From a checkpoint of a small masked image model.
Model: 4.01M parameters, norm layernorm, activation gelu_tanh, moe expert_choice, num experts 4, layers 16, width 160.
Rows from block 4 of a small masked image model, named by matrix and row number. Rows with one number belong to one neuron. Each number is 128 + 24 x the weight over its row's rms, rounded and kept within 0 to 255. All counts start at 0. Numbers have three digits each. After the name is the row's rms in percent of the matrix's.
After each neuron's rows are labels from the 100 images, of 14976, where the neuron reaches its highest value: "top examples" is what is common among them. Only what is clearly more common there than usual is listed. The data: aerial photos of the United States (SatlasPretrain). In brackets: how many of the 100, against the usual share in percent.
# fc1: MLP up (model.blocks.4.mlp.fc1.weight, 640x160), inputs 80-159
# fc2: MLP down (model.blocks.4.mlp.fc2.weight, 160x640, transposed), outputs 80-159

fc1.78 084:145114187119153132135138155141129117065138098141148086108112153145137092161100083120138144151123133137157089113090124155082121065141112140135121140106125125069108121094143119123144123148177128157113114128119109105095155123150122157152129098
fc2.78 074:185144123142128141098088138140124195123148107095147107127117113140124088102169152143153092185145126118128134106152155152120127122139150110147124110072103124124129106077136128098118124123125160150132147102104103100112109115184129101122118158
top examples: building (77 vs 41.3)

fc1.90 114:121091132108140143108130127166083110110158100124111116103083149123100143138110132147125135157139143134114107145119143141080109146062132078148117129124140121136083111128138127136104150136142134086106116086123133147092114121133131115123138157
fc2.90 108:132140113138116147153103134119110153132141093111160116108123142115081147086129147145154133152146154121093138129091096083149119174127135066125098149150120171131083155129143162107123103142129158125122163148110114158149118158167155104152168173
top examples: building (66 vs 41.3)

fc1.9 089:116105134110140165096142118082130174156132164128143159143128126121115105182144132125204119141128148093129153103132125077129120118132115120097140156115124126133137140117128134175125132114141090103085137168133148112149118105131112134162082138
fc2.9 078:176102112102102105160122146126116176113153102070133081158142130143113105151104129157136110118096143146092109112123135160078099120147142125105118151167101092143130146128123124111132121162131108112158108153129119200123120095131098123101166127
top examples: building (70 vs 41.3)

fc1.582 108:141115167083143141132126148146110115134157140130164137094111114081147110170131153132106139142082170134132110125107161127122066092113127115152126106108140129090143134106134136130107127110086138133141131092123114119134120140123104127142127138
fc2.582 099:148095133135118122133125099140131148111182126126133154138126137096095159139108103160110153112122098103128105093125153112118088112087169147066122118127123161094130131136118159109137145108160166120118137140120142151152140139109152098131192189
top examples: crop field (53 vs 8.8)

fc1.162 100:138142093096104128080095150147158123145152140107144127122157127108137111123127134127140124141082111137135122130168167133140176130103158091143149134148141147114131132128151145117078151128166139123076076127127112110158120105115157135120121098
fc2.162 082:146143124112124131148106140169137083140160101135189126139112119183140099133139143130138107120077140194150087096111140132167161122122155110082136135162137095097108131115156156096082139138145152144082108118126102145148147093158148116143098079
top examples: building (76 vs 41.3)

fc1.258 095:094131111115119116098113154102102107154112175146121142140128116128158106108106122151130140100185151110100124091149107096118136148124115134089087145139129090155162173146161165141137117129134137107169166084115161137151198133145123154133137132
fc2.258 088:154141145149067100135087125120100139115124112114170118130098169164177132103133132102103138137116121119133148139135112125108143162090125197086114118144135079167094109137136136146090146101142139118117141112109153152134097154148107129087174199
top examples: building (73 vs 41.3)

fc1.259 110:133123095103126164162137136122155102163123136089073122117128132111137099107132150097093139167102131148127142176120158123157103112084110123111093125127170104101120120127108095156103136116144124141156154111187108122130107119116154117141150172
fc2.259 117:118097086105131138165122134084128131144143136123103166135135145092136110168166149170135118116121087134142167172134107130132126138117158109114122107132085133172132114150133122141135118146106128092123148131184129131122143148089156135132193149
top examples: crop field (51 vs 8.8)

fc1.630 103:131114129163116125110076101117138142147115101088105143138088140205150140107137139132137112104141133140128124177121127127122168098090122133139143134134091108107090152156114121122095100117179095104105174072110155137135105181123152144116185165
fc2.630 107:125127097171146149166141140098104171089123120122133115132123092142180147128111090113157155103132126179110110139111141141102154152096111140144143127083064113141129125163078115142168150111148109121066159104136094141161147166111129139145126118
top examples: crop field (44 vs 8.8)

fc1.612 132:151119060139125143159085120137148131113107139106131127121142111110113109155131142144121159111153161142132125103099135087139148083096165163141111154136113123121101163129134106133150147129161131074167123112120100162136144128135105124142168131
fc2.612 128:105094111130156153081103108148113109121107102100141159130161136117114078157141162137115099083145164121149115158150109135173170112130159141155089113182109132125120160139102077147122140089124160100127117097093128100131106110132108166137163150
top examples: crop field (40 vs 8.8)

fc1.248 089:128101110169145127072158101151126085143133107119115115091115124069157136116098131126101169151064147094129106166063091142129127144126176142122127118110141113119125094111144156140148113133124094108161191160100107099116123124132102105108121136
fc2.248 083:098162133160155166126161149099159112124120158125085176124109133149127148114151137126112133107124133092142136110113106122112106146176136124141161094136165111163092125136174133096174082091158141145143135086141098102131129150166136179112106151
top examples: building (71 vs 41.3)

fc1.18 108:127133159124097115129144110153145151125110104120089118098118153144134127087131154132127145123126115132077189130143166164117122093112140091117138135116148132068158109119164126109103169122136098128096155109134140164091127158126156141167156125
fc2.18 115:119141148145108129141156110103091104160137094107139150162071115134158169113087112139075099140096112150112152103118116169108115121132152107154152130116086138164129133148108159143173156153128120092122172093144133091142147110138152123124133114
top examples: crop field (51 vs 8.8)

fc1.416 122:161090148160153125100155082167102104151123121131109087137148130119150101119118130103142114139110121170141107107166105168110174134080130124162127144110106107137126084102180188155182120147147156111129145079108124142122150110134120110116095147
fc2.416 126:105134059120136101120138111104125121125142127127128111105163114081133138155130086172113149092111084116103093139130139136083171123119137103098094117136123149170134138136168143125165131121139119110107155125140126150165130089130177116108132142
top examples: crop field (53 vs 8.8)

fc1.66 093:107094108173161127119139093151107124162138149131146109120151142111139109142125133167085141127093108149147156139152109107178130078089125104139072136111089161129122152132109118139171143120166119126112108151118110138155136201116174118129119132
fc2.66 086:087115153149119158127116187141085147131134156139123112099112133127083126095089121151102151091128113130123103167167116114085098101140131123140077139096100113120153180092110131115165123096179153125080133141129126135141153139157138139105131100
top examples: building (76 vs 41.3)

fc1.181 119:140150120169100136130106147129168129135127090150135114166138121145123110109113155127120126144135112134173093072121106177157141126118100124146119157109149111109124154134172139138150106098113099121105111067128117162130141113073117164125098133
fc2.181 116:159085123098161164119169094090096140106102079142114128106126116128150115128132118132143139127138104119169130148119096147097166104133132163111129116087150098106117127140139149075109174155145150142176128176109138137133120127122127136145103147
top examples: crop field (43 vs 8.8)

fc1.174 099:098129138149112131148136155096169128126113118145108077126122180119117124138116171113128141145098163111145144144112142109091100114107130115124192176091148114145114135153116136164096112144157131117122153129143136124151128133144164090151131185
fc2.174 098:092121127131128097114167129131144160139106151118083129063168129140112158131117089097160148119163129143137149091150142096134126157141160139136141107144116122103124136157126119164109133189114115143146150078131110093125129094135121136090139119
top examples: building (73 vs 41.3)

fc1.350 125:157135126125119143127109110100183115141106101133092132138133158073072111171173176107129112124085152134075118099158166133169138101106163123139143150133124141164119095102103151140172111109152156170134158143110166117120143144158157144154125110
fc2.350 127:108132137164083105107096118104131066134098153111137145156137141087140127176121127143140113149145150148172128156136188143151095135146167082125130121160111115121162088091156094140139156120105096140090128164128135146130141126119142116109124131
top examples: crop field (74 vs 8.8)

fc1.221 052:087082172143128117097100173093124170157119162122126082090123094126167125146154147112130106106111132122133160090144121131135150139135124105125106122116119112089117130120163141147143097119153119168129123165154112135146180129105149152160124134
fc2.221 057:115179137170109120130105079132143101141138114116109118143123144104173114090127112124111111127138118117139132130101125131126109125139133099143123149149142124161173153086145144089174125097116094121158142104101088186159122162157035094163125141
top examples: crop field (42 vs 8.8)

fc1.85 084:125112121142115138148124104164103089123140119096094135101087087154120147128149129143102121167125136165140116124123096158106138150144101080116153114138143109087116177121145082155122124142160160139143151118134081143135093138155133096174169130
fc2.85 076:117109145141111146136121136167150124102135117136129141135158111147085164092099129116101107118087148158113085111151177109112102122083115125135164124100112177148141151122121080152123104125138120063122115105138117106148136127192124118160156123
top examples: crop field (31 vs 8.8)

fc1.438 094:124148121083120117112119169118179127154125127139141154148111121140143148099128117131143099176086088091122113117128148129171146147128116096097128089111141137105102106132157119126147142132133146150130145136109141140140134096181114119136125088
fc2.438 094:128147158152145116108129167104109073138161122080155154125098098144124116180085120157102128120184116089148097123145099082143125143169163128138168147139127087168109154117120131123106124160109115125131088134097134185087116118142133123094103148
top examples: crop field (63 vs 8.8)

fc1.123 123:131161085122124110165130192161164095143116112143165111096122133126100125097115157125129128156125118078128117147178125149147099111100092141077164100134125173088113154116109173120131146102157143131134145124116133139154137167120104113123080122
fc2.123 124:083140113179101118160164164098123086163100133116151122136137141173116149074114150120123120132128122124166125129116161116160123119154124131133077130122143124143158146118120137148135130172160096111168169104092136167134117142087097109131105077
top examples: crop field (25 vs 8.8)

fc1.337 091:093180133134130166160115133091104098109134142126162148157128132100117127147168109086123145117154090105171098091110138120168153125108100148131107137087164159106156134118060125124143176095164116152107156104133119119121168131134131106138125155
fc2.337 079:171065134139159122172137110128132127116097143146117144121120102117129104148157129109163135119145104157130142109111172107147117110114119092122103115099174110107081096144126099110146126124164125085088144164136114122134093115134101161149069075
top examples: building (72 vs 41.3)

fc1.293 100:163145112088139155079108084163141134139121113126142112126161135105129139163147107146139139099101131133117087121131080122086151133104117149125180137113116103120154100120138114098149123146165150117160124110145118151109132157120112109120126116
fc2.293 091:100134132145135160118133136170113144154129121115133118085131151122155146125147095125129113129149151117122089126105122100128077150071146153106139128080110143108142112150113087110104108140141146139167119123111092112132154162130126132118139142
top examples: building (69 vs 41.3)

fc1.420 103:122096133172113130117127120079144134154113125137124107123150133138120093121161169125126093123108134156156104139139130146155107082157139121143121099125154189110143189164120121097144117120115085085105110111129139142092138112139136102120090145
fc2.420 091:135136134115132160110108101120120106089109130129119135114137148090098088105123138130149111128110091123114140150146146157134120115157087136145153149163141157154128149129099131123126141177143119123155113140118149116118120063120144094083122137
top examples: crop field (26 vs 8.8)

fc1.86 091:130132132139117133145107126065166115130152134138134130105112064119132154148120099102149129158130148151140081123130133171165153106147167125108143166105103111145125143157140092117079122084159195154093127135127129130127161127095128143147123129
fc2.86 084:121152131087098063119161130099112157156106100117148157149104141091125122095101175113108102160143129122147147164106169108121151148109146157174121100122173135128159069117135118116128104163138164131110095115138109137111124116118183115137133134
top examples: building (70 vs 41.3)

fc1.302 098:124085119111118122148088135103099124112142119131134161132144130132141128159142128133138108127130174183133123143132098157092124133147128104123105110152088111110125128061150155138144142134111130128113121141147134092123118104151101118104109130
fc2.302 091:099107144125147132167139113146088136114156136143139152132158123119093142129153107104126166133125131064138146113163105163133163119123136113133181117151131137091132160137092101155150136125108126103140130157140115203101134130090117120127106112
top examples: crop field (32 vs 8.8)

fc1.292 102:115120134117133168126099126140155105161125118153116157148095157099151112127121165131100123132045118118119099131113151161111140098092139165121112093142159095105077137137132079130145153159126103113145094083090144105136124141171133138136126093
fc2.292 106:094127131141149124102124165143103122141132149097112134126127090166135129123086083128112099108149115102150106140153147111119128127146135153120133119151113200137130131126114100123069166128121137106126159109178094121158092132110157116087135107
top examples: crop field (30 vs 8.8)

fc1.156 078:126138075116113129150134130148111100151132147132108088085092052148154102079134097145083136152164163146105130142118116152141147118089143116145142149153116118109112144135145089103136096107098154146131159138129144126125113167176125120186181139
fc2.156 074:156140116092130116176086136121099093130133131125154114162122095147166145066118107141127162124113159116155139090152136114094102136058129133116141110140114140148126145158102096140126103084105136079124103135124129133139175072134124101121184156
top examples: crop field (33 vs 8.8)

fc1.342 097:093114151142133136125114126110136128154156180180114149133158105094120132105138127156130111190138130134093092111145111110174114141138137118101127125135130135123084122119150147127111097128126148091165167162105102150143097092169099131098109118
fc2.342 092:113150124114148125146138140110128097111118119146104134117130131134132117106166105119093110135100129092138117115116129072149163167086087133119127116138177132142115120131131091173126149136141120089150106159113110079107147135130126120135163142
top examples: building (83 vs 41.3)

fc1.194 124:128125144146134137095129088109166109131132145141080107139148093123112149139156158125090118150085149130126120132099141166175112125140134108127186124140147103108150146150154126146157072109129161102140168146148159134126131158140090138148123171
fc2.194 127:103147142172142118086133086130126108130144104081147168122096143120137116162108127111115174132135112133133122166155138128086142157173141144136158152163139138134108092094106125140165144107139128152103091142099113097121117107147141134079150118
top examples: crop field (43 vs 8.8)

fc1.51 117:091127129124153157093127152138109114148119133105109179140123131162171152154109114096137143152114102071127127164130142157129134113116126078115115123163142135150134130108105137123151112095126101153141124141113156139123163148107109135131093107
fc2.51 118:149116125129162123105138165130154098122139088122183189133113141151168139168109108206103141112135131104131142117127158103170120094117123105138135138129102114153110091101124137131159112109131103120126147154123122132066130153136119159154145138
top examples: crop field (25 vs 8.8)

fc1.567 068:107123135165142153143104104096150159168111123121136096090173140117132112111082151117093130129141138121116134180155140159147151133119132134111137129098136104132194134104155102074120136144101137120087089141117082110095139142161121128106117124
fc2.567 069:171150146158121119137117159134110158097128141065118110106134150112161130131111089107152117172109130167148088116108172094099139122183148103098109091142114170120129161136105115144121085139147123108141120131125113153154169129049129138153159120
top examples: building (68 vs 41.3)

fc1.354 117:165131132077115104130097137146115100122156139123086094065123105098119111166159140117124122144111103142118130119127136174125154136087149130158140128099136129107171101117168132123193169125147137134143120126139149124118131161121126144187129131
fc2.354 122:126123142116116119124154124133136105132178133142160106074094132074159133108112174160100116138134143182168132112122185165127117165111186127133160163118094139100136106102149128152149165106159151126107123117108137103105100134133101123157164094
top examples: crop field (79 vs 8.8)

fc1.146 075:157117125105153112151134137128120127117135139102099137140118151138142132120133115101142104127086121165150116113146128097105113135157158103108073127090150135127068089140105125124130144147146148144150120139132110119105134111155103109158150090
fc2.146 072:121119136086127127071148123130136143141144143140088114075157154171119152132095135081102119093127141149146099124126124098114123151162118077104131130100186135127146135118101142148117146094141154105144141107109131120104140124141119145125156125
top examples: building (69 vs 41.3)

fc1.368 107:131163112134084171165153115130111143123155137114108114117125096128061141117116114095136156116096102118133120126104130153107145089086145134144088082154129139091145123150122174116124140134124136134148099136133105149142124119181142125136131096
fc2.368 110:076120131114140106120162090121086115141116094150128108104098117148148148137098109103115112123148114134160164149103138138120130102117171119082097123146111128078130113151116104166117137126123130109163105169168142084137102100174134128121131097
top examples: building (69 vs 41.3)

fc1.1 108:136109143097143151136084156127130131091144100122093116135133114121117110145130156166083127166117154124098121157155137127122123116093142121100147094119119104108128137081082123124072156140166118138154113103133096146127145124128168113150160157
fc2.1 113:071109125120142136133129157098125138093141119171103133065125081134132119152127121152145175170122116094150107151105105124146116160088128099119111070132159119092108123139112117150125148065134142104101112143133152099127132130099143145179126138
top examples: crop field (41 vs 8.8)

fc1.365 086:105184107132120137112124120156150108112130134117110151106150142112148072146136080163159119112124075098115141104115085127149120141107112142133123103134138097105108143134141141189131137154146162148132109153117149078118145108078123117159120112
fc2.365 078:113124134084141139144133145166133161124145126140110091132152122134121110073120122147089131096163143127120111137138170151122116091132115107104100100103172085151132156150135116135120100108131131120106136123122122158165136126147128121131086095
top examples: building (70 vs 41.3)

fc1.36 081:152120132138089148090107095103169104134127139169112156154139122175121159139139118090117110158108146095159143117137199126146111086091132100093128142141108119126142115140097136184138106147081151104126104119069112115115128102179098141118138156
fc2.36 085:161118136127128117111093118132092136148086127144114151132175089132156119111107086089120135142127119119121133168112108128138111116138118152086131194116138148147115143100161100147151108137116114153180157127088131128101070131115133150122141162
top examples: crop field (25 vs 8.8)

fc1.515 128:135151170091150126148146167090157118144146171160086138116110107117131111141082136106151093132155142122097138155091127171126101116095115095060133093101103116110111109140111125131142161119088148138124142096109168128139139141157094108151127128
fc2.515 137:144120138161130098103098147126135120124108102152177137167102173134116116119175113173075091133126108116154143120157131105089135146138141157186123079153120074132104141158108134111130140086107141138105120168118103123066121124134125141087133094
top examples: crop field (27 vs 8.8)

fc1.508 093:133112094073121130100154130153159142096168164120116144108148128081085079151112104089143086117090160125120136125116142137156120127128174141161128138101150124115143111148089152128179124104141127163130128113144155196107163133109165137101091140
fc2.508 098:118127132101186123137087120139158115142137147113134124095120182098143112080122120151148110092097173142152133113097160134150149096137138171138114194105094127099167093150141155142167117086157130124119098134138143167104132153110151097121127156
top examples: crop field (62 vs 8.8)

fc1.437 112:101132090114151123156081149130118092107148104116151146136135141101118152110113148145139123141185118099135126162104123149113154134102113105127149125118092109098081107163156135119076137128106104096141093099134116142083139135119164131157117124
fc2.437 107:121095060157062138112109110145169148109143183147132144121124119152105156131115136136155128171099123124133148100139128137131154123143115108170153118102143134115144123130121098127153138107117115120157135115102150117129088058120144113126151172
top examples: building (74 vs 41.3)

fc1.489 097:119124123098103119131138134141117110111171113117116119146139077112124129116155172139103116130097096140111131140047148129150169116154141113159127123092091145110100115152131148150200084139129139149078134069133124136121137124125131093141123116
fc2.489 091:111094140131157124107105124139135161121174129127126087064105135131122115120114075175155132111128114149148100137121128113122082150102179113124190123162129108159144137117133126120189126126112132132111117145130115123154112080116147168155135133
top examples: crop field (53 vs 8.8)

fc1.363 124:128120118106142149156141152138132138125146148109105115136128111113076082108132162101151119109097161139153122127126138128082103092107138125128092093105120135140108110125104187126107156102137158123149133075139131116136128076124132114111157130
fc2.363 130:124119133158158131148130109143128139095154136133133098145140092145129070100111086159183144115130142131148063138133148125080139100128151154086120125115129180127128160175127130133123132108117134090115108131138105141126106109110120156111173155
top examples: crop field (63 vs 8.8)

fc1.399 107:103086195129120164130117095117142105151144148135115087107139126128116126178168169115127105135132136119167091106132093145105167111132120163118116136137151102116135116141087125128099120158107116120128160116121129122177138109180133152125074175
fc2.399 108:135136130115092107099111124099123135132122166138154126113187132132116123123144124157133134120157150109097161092131136183099136173081099131130139093122141105115131125142133118091146096141137135138121170110109124148123168077089124132154133135
top examples: building (73 vs 41.3)

fc1.160 098:126094143079114133135080163115157114126113122082144108146123153146121083166133164120141119136192125151120105138125129127136107115144117152103112132126168169080097131121182132137152153104103109071165137104142133140092165104124135128127134140
fc2.160 099:114093127162123135097157130126091123130147121107104114132151136120085131145111123130176103127109108101140145114129109140150132145133125155140134103097158148164099138155166134124102119098121110114109121130150134169089155115151129166154143163
top examples: crop field (37 vs 8.8)

fc1.7 066:159145094086127111137121101136146148121134130117100139147102169132110178142140133100104141127130094129147149117173142165122138117096119164108112130155130120086146125127140148118189142166144069124136109126130131131120148132165115124117089125
fc2.7 068:135155172118099119141116105126140101135130142131157116125132125139164131164132116139116099099069160073129125123065141140129156136121110134110096121123160153115152104109132147096117120111143154112081107122123140158096170103115164151145101136
top examples: building (83 vs 41.3)

fc1.31 087:138104123141141137164109112137129141152142079130089153127111160177102116129116156129080119132111114145117097162111163123090143152096120161148097103148114126149180154173126122114122106129113114138138131135169122126137123090169130135123131139
fc2.31 080:172116148105122134173116106113193162144117124151118125132134146157146102133133138144111142115131106118124118146132176114150152121155124159118106126122123111144101121150111111149137088151114115189119152089129105121142093139136141120147120157
top examples: building (69 vs 41.3)

fc1.531 069:123143127132174104090124158113134119120107130093156132100129131128168117137137145164118096131155106131138126080115154143176134092134117111116140154070123140133101106157133163067154119117099120128166126093089135123121190118143105088114126121
fc2.531 059:142133138100116140167089145094117153153183141083120096094123134134094164101126142123146111140106093162155100161164136122097166147136144118157077095131119109114172149107120187144139126106149109153069147146147141154112106129159084131145161116
top examples: building (69 vs 41.3)

fc1.165 109:107126097109084168094108088134179122137150166094127123099108137141188120061166162129126109118119117110124128112117139102145155100160082162155124148098123110154155140133142137130169134172134118158147122093110097173137125163139103126135143143
fc2.165 109:141074169134127109102085120153118133104089110131126116133110106182149127124135108113167114119120128108124124095126105085119132113129118100150141155158131124148159151152110106103122127185127083095171106124121146162123190177156137076164113089
top examples: building (77 vs 41.3)

fc1.70 111:150111085166166157129144127114109128116116097109112114160091101122127110105119182120149096151144146128107100081127135110123127090118132135094139102100151128117143136164140107148119116105128129130132143115109153125121197176095161131148093124
fc2.70 105:131124095134123100126129129120135106117129100092128135164116099150087126101112152125132092122124121122125157091112147117142104130118143170129140123165138117122123124112125137125117156148177079140130155046132125135109106094134169144086128129
top examples: crop field (36 vs 8.8)

fc1.13 099:147113132105123128121137103143132140139126137112123135125130115081145153136124119132109093135130156149118129177108148133162112093162096091138150089131140102114135152142142121160154104082136147144158169130109141106127151153114070126171141136
fc2.13 111:135127129108131100105180144166105116163156155117138145129113163105119161113140168127089139080109152142147109165119132122148108126104151141138155104134151141205101095110138114108137105119112107158094137138141136148137130098125136134149091151
top examples: crop field (32 vs 8.8)

fc1.220 135:122167126155101123171138149124135123137082172148130105149130167126121135080109160088117122114135117145134105128159091124128127160164112115132114105132114125126103127100123139100102107078122131139110114089128144156141139147155148128155139098
fc2.220 132:120171147121101098165122123122136142127164135095120115147119145154118142081212167120133167058114127106109154089148106178119154140114103099122132151139156181103093153125077156107101099124133105114127091177147094148128161129130096123116128122
top examples: building (89 vs 41.3)

fc1.321 117:145138121137113131157172115135122159155114130147106146121118146101121120117109135116087105134136139121108147135098135143129118103113115132126138117048102093123154119143177117153131135134125066177140113127074151089126105087117121119127136120
fc2.321 120:139104116116104173115162111104150085153159108156136109150151150114150111141120118118104090155075124153149102155113131136126176144127164131114138136133158148180146133144140121124082103171152118115118175095129114168111113140133142140159125188
top examples: crop field (30 vs 8.8)

fc1.466 129:090122123136142132134104143157153107126079135130110115113102139176086129091110135092140127104121134089116115109130138116164139153110068131052143145118134150110094177105118162124111139152143128147111154144126105153147131135130147076156095144
fc2.466 120:123109107134095151185116106108153094154069103087129152104113159114137129083085124085147136118123117108146127106129133098112134129124142179126127149131131139123143130090166139160124151141090115129123102125117118191136151119157145102126093177
top examples: building (73 vs 41.3)

fc1.82 104:077095135141115069127132141160146159151104175119120096137144127088158122111097137151124149118159136139139132130157130121123172120076127064146127124138105107110138062079111152132154154113163113131144152100154115091131118125118135129149138135
fc2.82 098:156145152087099122108145101135164128188162141137131106131142135074137134198110141135087150121126115111134121155155156139122159110108083107136103113152116123142103173096120160122153145136098107140132127114138096129130133117112086137146106172
top examples: crop field (46 vs 8.8)

fc1.95 150:119161137144110125121120124138098124112115163091138088143097162140148102140091120133121133130115156136114144161152081074170106134126091139114139087137147112094155128114074113155126119161164133151170158125089136138134185154123144078136137130
fc2.95 126:115182138128097141136155114141109115123157121101155158151158132156129145119119107143106147131161159087133140144098127077160140158114127113100104128123133131155131117126147147113143123125121122126136129147099163138100127174083128110074122127
top examples: crop field (34 vs 8.8)

fc1.387 104:153090140170101117114106107136105149163147124123162122140108131129080097118106157099076130099172121106115156147158132143146141101124090127135139136126169073092107120172082127118103099121158196115088117101118116133085130130135087141102150176
fc2.387 099:136184112141084140126121135101108177098150140130111124114079150167138111113114107127157114144173114121170095139171126088086132150132128164126144148175075118153125082126121132156152119131121165162102114139118125131155131140099137067078139170
top examples: crop field (25 vs 8.8)

fc1.102 089:099148155089122127177140099145117150131131102110104100141120156158120127154135117146091125146152137133135111111148118085108077138135128148128137130107137077135139136140126113117140082146157161137096077101141117116127112173117108126131147148
fc2.102 090:088114119137158165149161145110099153144141027120119173142150117173161124118131143132140148117180142112135130139101148111057061094161147089131172105161149131142158113126131141120092122124155114140158140126147091143085144115110075145129141123
top examples: crop field (43 vs 8.8)

fc1.2 114:174085160109136168128138119092151170114088095134095086148130128156127145153133178113147121163128095124170142133125127124138115115106161120107160177137128110112120141102129156149117126119159110143097107128118160135159132178087113066162124098
fc2.2 113:127141165121114173103126122130106135129128105146124169150126118083139133092146168119133153165129126117114135132150158110142140114119135112093134113172137159153143112152146098118146124119098069128141141121140101169113113122128106082118126096
top examples: crop field (26 vs 8.8)

fc1.169 108:156117158122112131146112123145142156148102108109114132123125133099148128101134167153130127188148134133162134125138143129136115159148108102100098101100145091147139106147086096123132164077153126130095171085175109148115147104140102180108077155
fc2.169 105:133128116139147144142102117141123106133169099094151089188115091105136095126066097113115105118157130128169124148132151152133157111114128153112146147132137132087128096135094129140096143117162107154123117113137124169116118129146117156134139163
top examples: crop field (71 vs 8.8)

fc1.279 089:117133102121114138133159109134124126153097133137127099122185137150072110136115138083151111129106109114138093130131124115128160128147105162084099137116176156163146141122107151090100109151153119132093142170119117125109135155136116145153066105
fc2.279 086:126117135152120132135114148093098122149162143130103114130119113128147163138119169108116143181143154158110081152094153114121133114180137158099089106157130153122114157096112099142115124122115171142132097186160155106114100099135151132114144157
top examples: building (73 vs 41.3)

fc1.381 112:153100162138115156168093074078099155118148169138137124104076064109114108124094115111118100119109166117145085121138094154141142126134122148113113108144123108098089136140124114132106087110152086123122128134127150099135142171129139117110112137
fc2.381 115:123128117104142149151174149135128123114133103134168138137109094165172102109115111114100133126128151100104136116124123129081092126146102147151129142104119112155099132125113134153159129101157074128149125109119151101115087133119134138150146157
top examples: building (70 vs 41.3)

fc1.622 080:146154148175118122127123101149139135116125126115082147096129124121133125138138129163162165082138117142154120163090122167135145154101140102128126117171132088083141105135203092106100118117145134105091150112121100121136119155141117099147107068
fc2.622 075:136128095108145123143131126128169146143134112095090125104114137106115163132118129107086120165153134100107129109087155126136108140091120126179117128140074140169139117074127136108122119154152161081126112136134116103107107131118099150166105099
top examples: building (73 vs 41.3)

fc1.378 086:113136152159148155115124095156174128098159117142094123150145151142144140117129110134172164117126130150157150116092129127184084099102140125131125135174147104085103117126114114134129136128143098098126137127093145164164112091142142099158095090
fc2.378 090:148123127120179124093116160129093138099076138117101137125091116162118078142133107111130106147173123129143111099138107123134134125151137097128116134120135098157134191127159145130086094118156118122147090116102127133142123128094136154103116134
top examples: crop field (25 vs 8.8)

fc1.446 104:140141103161155135073095136165127103150155138086142101126127179169098139125127156137150143127076130114157139116107145097118115150109099146097139155154137162064156129125111054123101123141111133142124131123149128125111133140124128113132120128
fc2.446 099:144147100129130162130147101139119152153073089110109097130165176158086130127076135149147123143109125156104138094118128134099117093089093133114159149105090130142126105116099134100153120151086142140092105094134118144123173123150115153148107130
top examples: building (81 vs 41.3)

fc1.499 119:130160132146087171133117106173132111150157086128120127152081136146109128103110151111130127144116154104131124094134118147124089142148137114157117141124108127171131127158112162154144077093166097105151118100148133136174119111092107129084137121
fc2.499 125:137122148119098148168122118135090131132132122146090115162124090100124169138105093114168100146132140113144137127127131137147145130161137102134156110130104128145116124112118114126116091139104087137114089161119129176156140120128136192142116138
top examples: crop field (39 vs 8.8)

fc1.40 104:103157095098138119102114132119127130109102104139118143109128159142110126134141133102176074152120127139167109104185108157129152128148166102165156108103134093140135162141114128169155118091154141111128147125131096131124179150125111137130140094
fc2.40 112:095122094125138115112181155153101087089105153080139143149144153121140144146115137132127154153115134132084167161117153113176158127156091123131134128117095171175140095125128130133160128132081089115100138137117143145173116134133109109138131081
top examples: crop field (65 vs 8.8)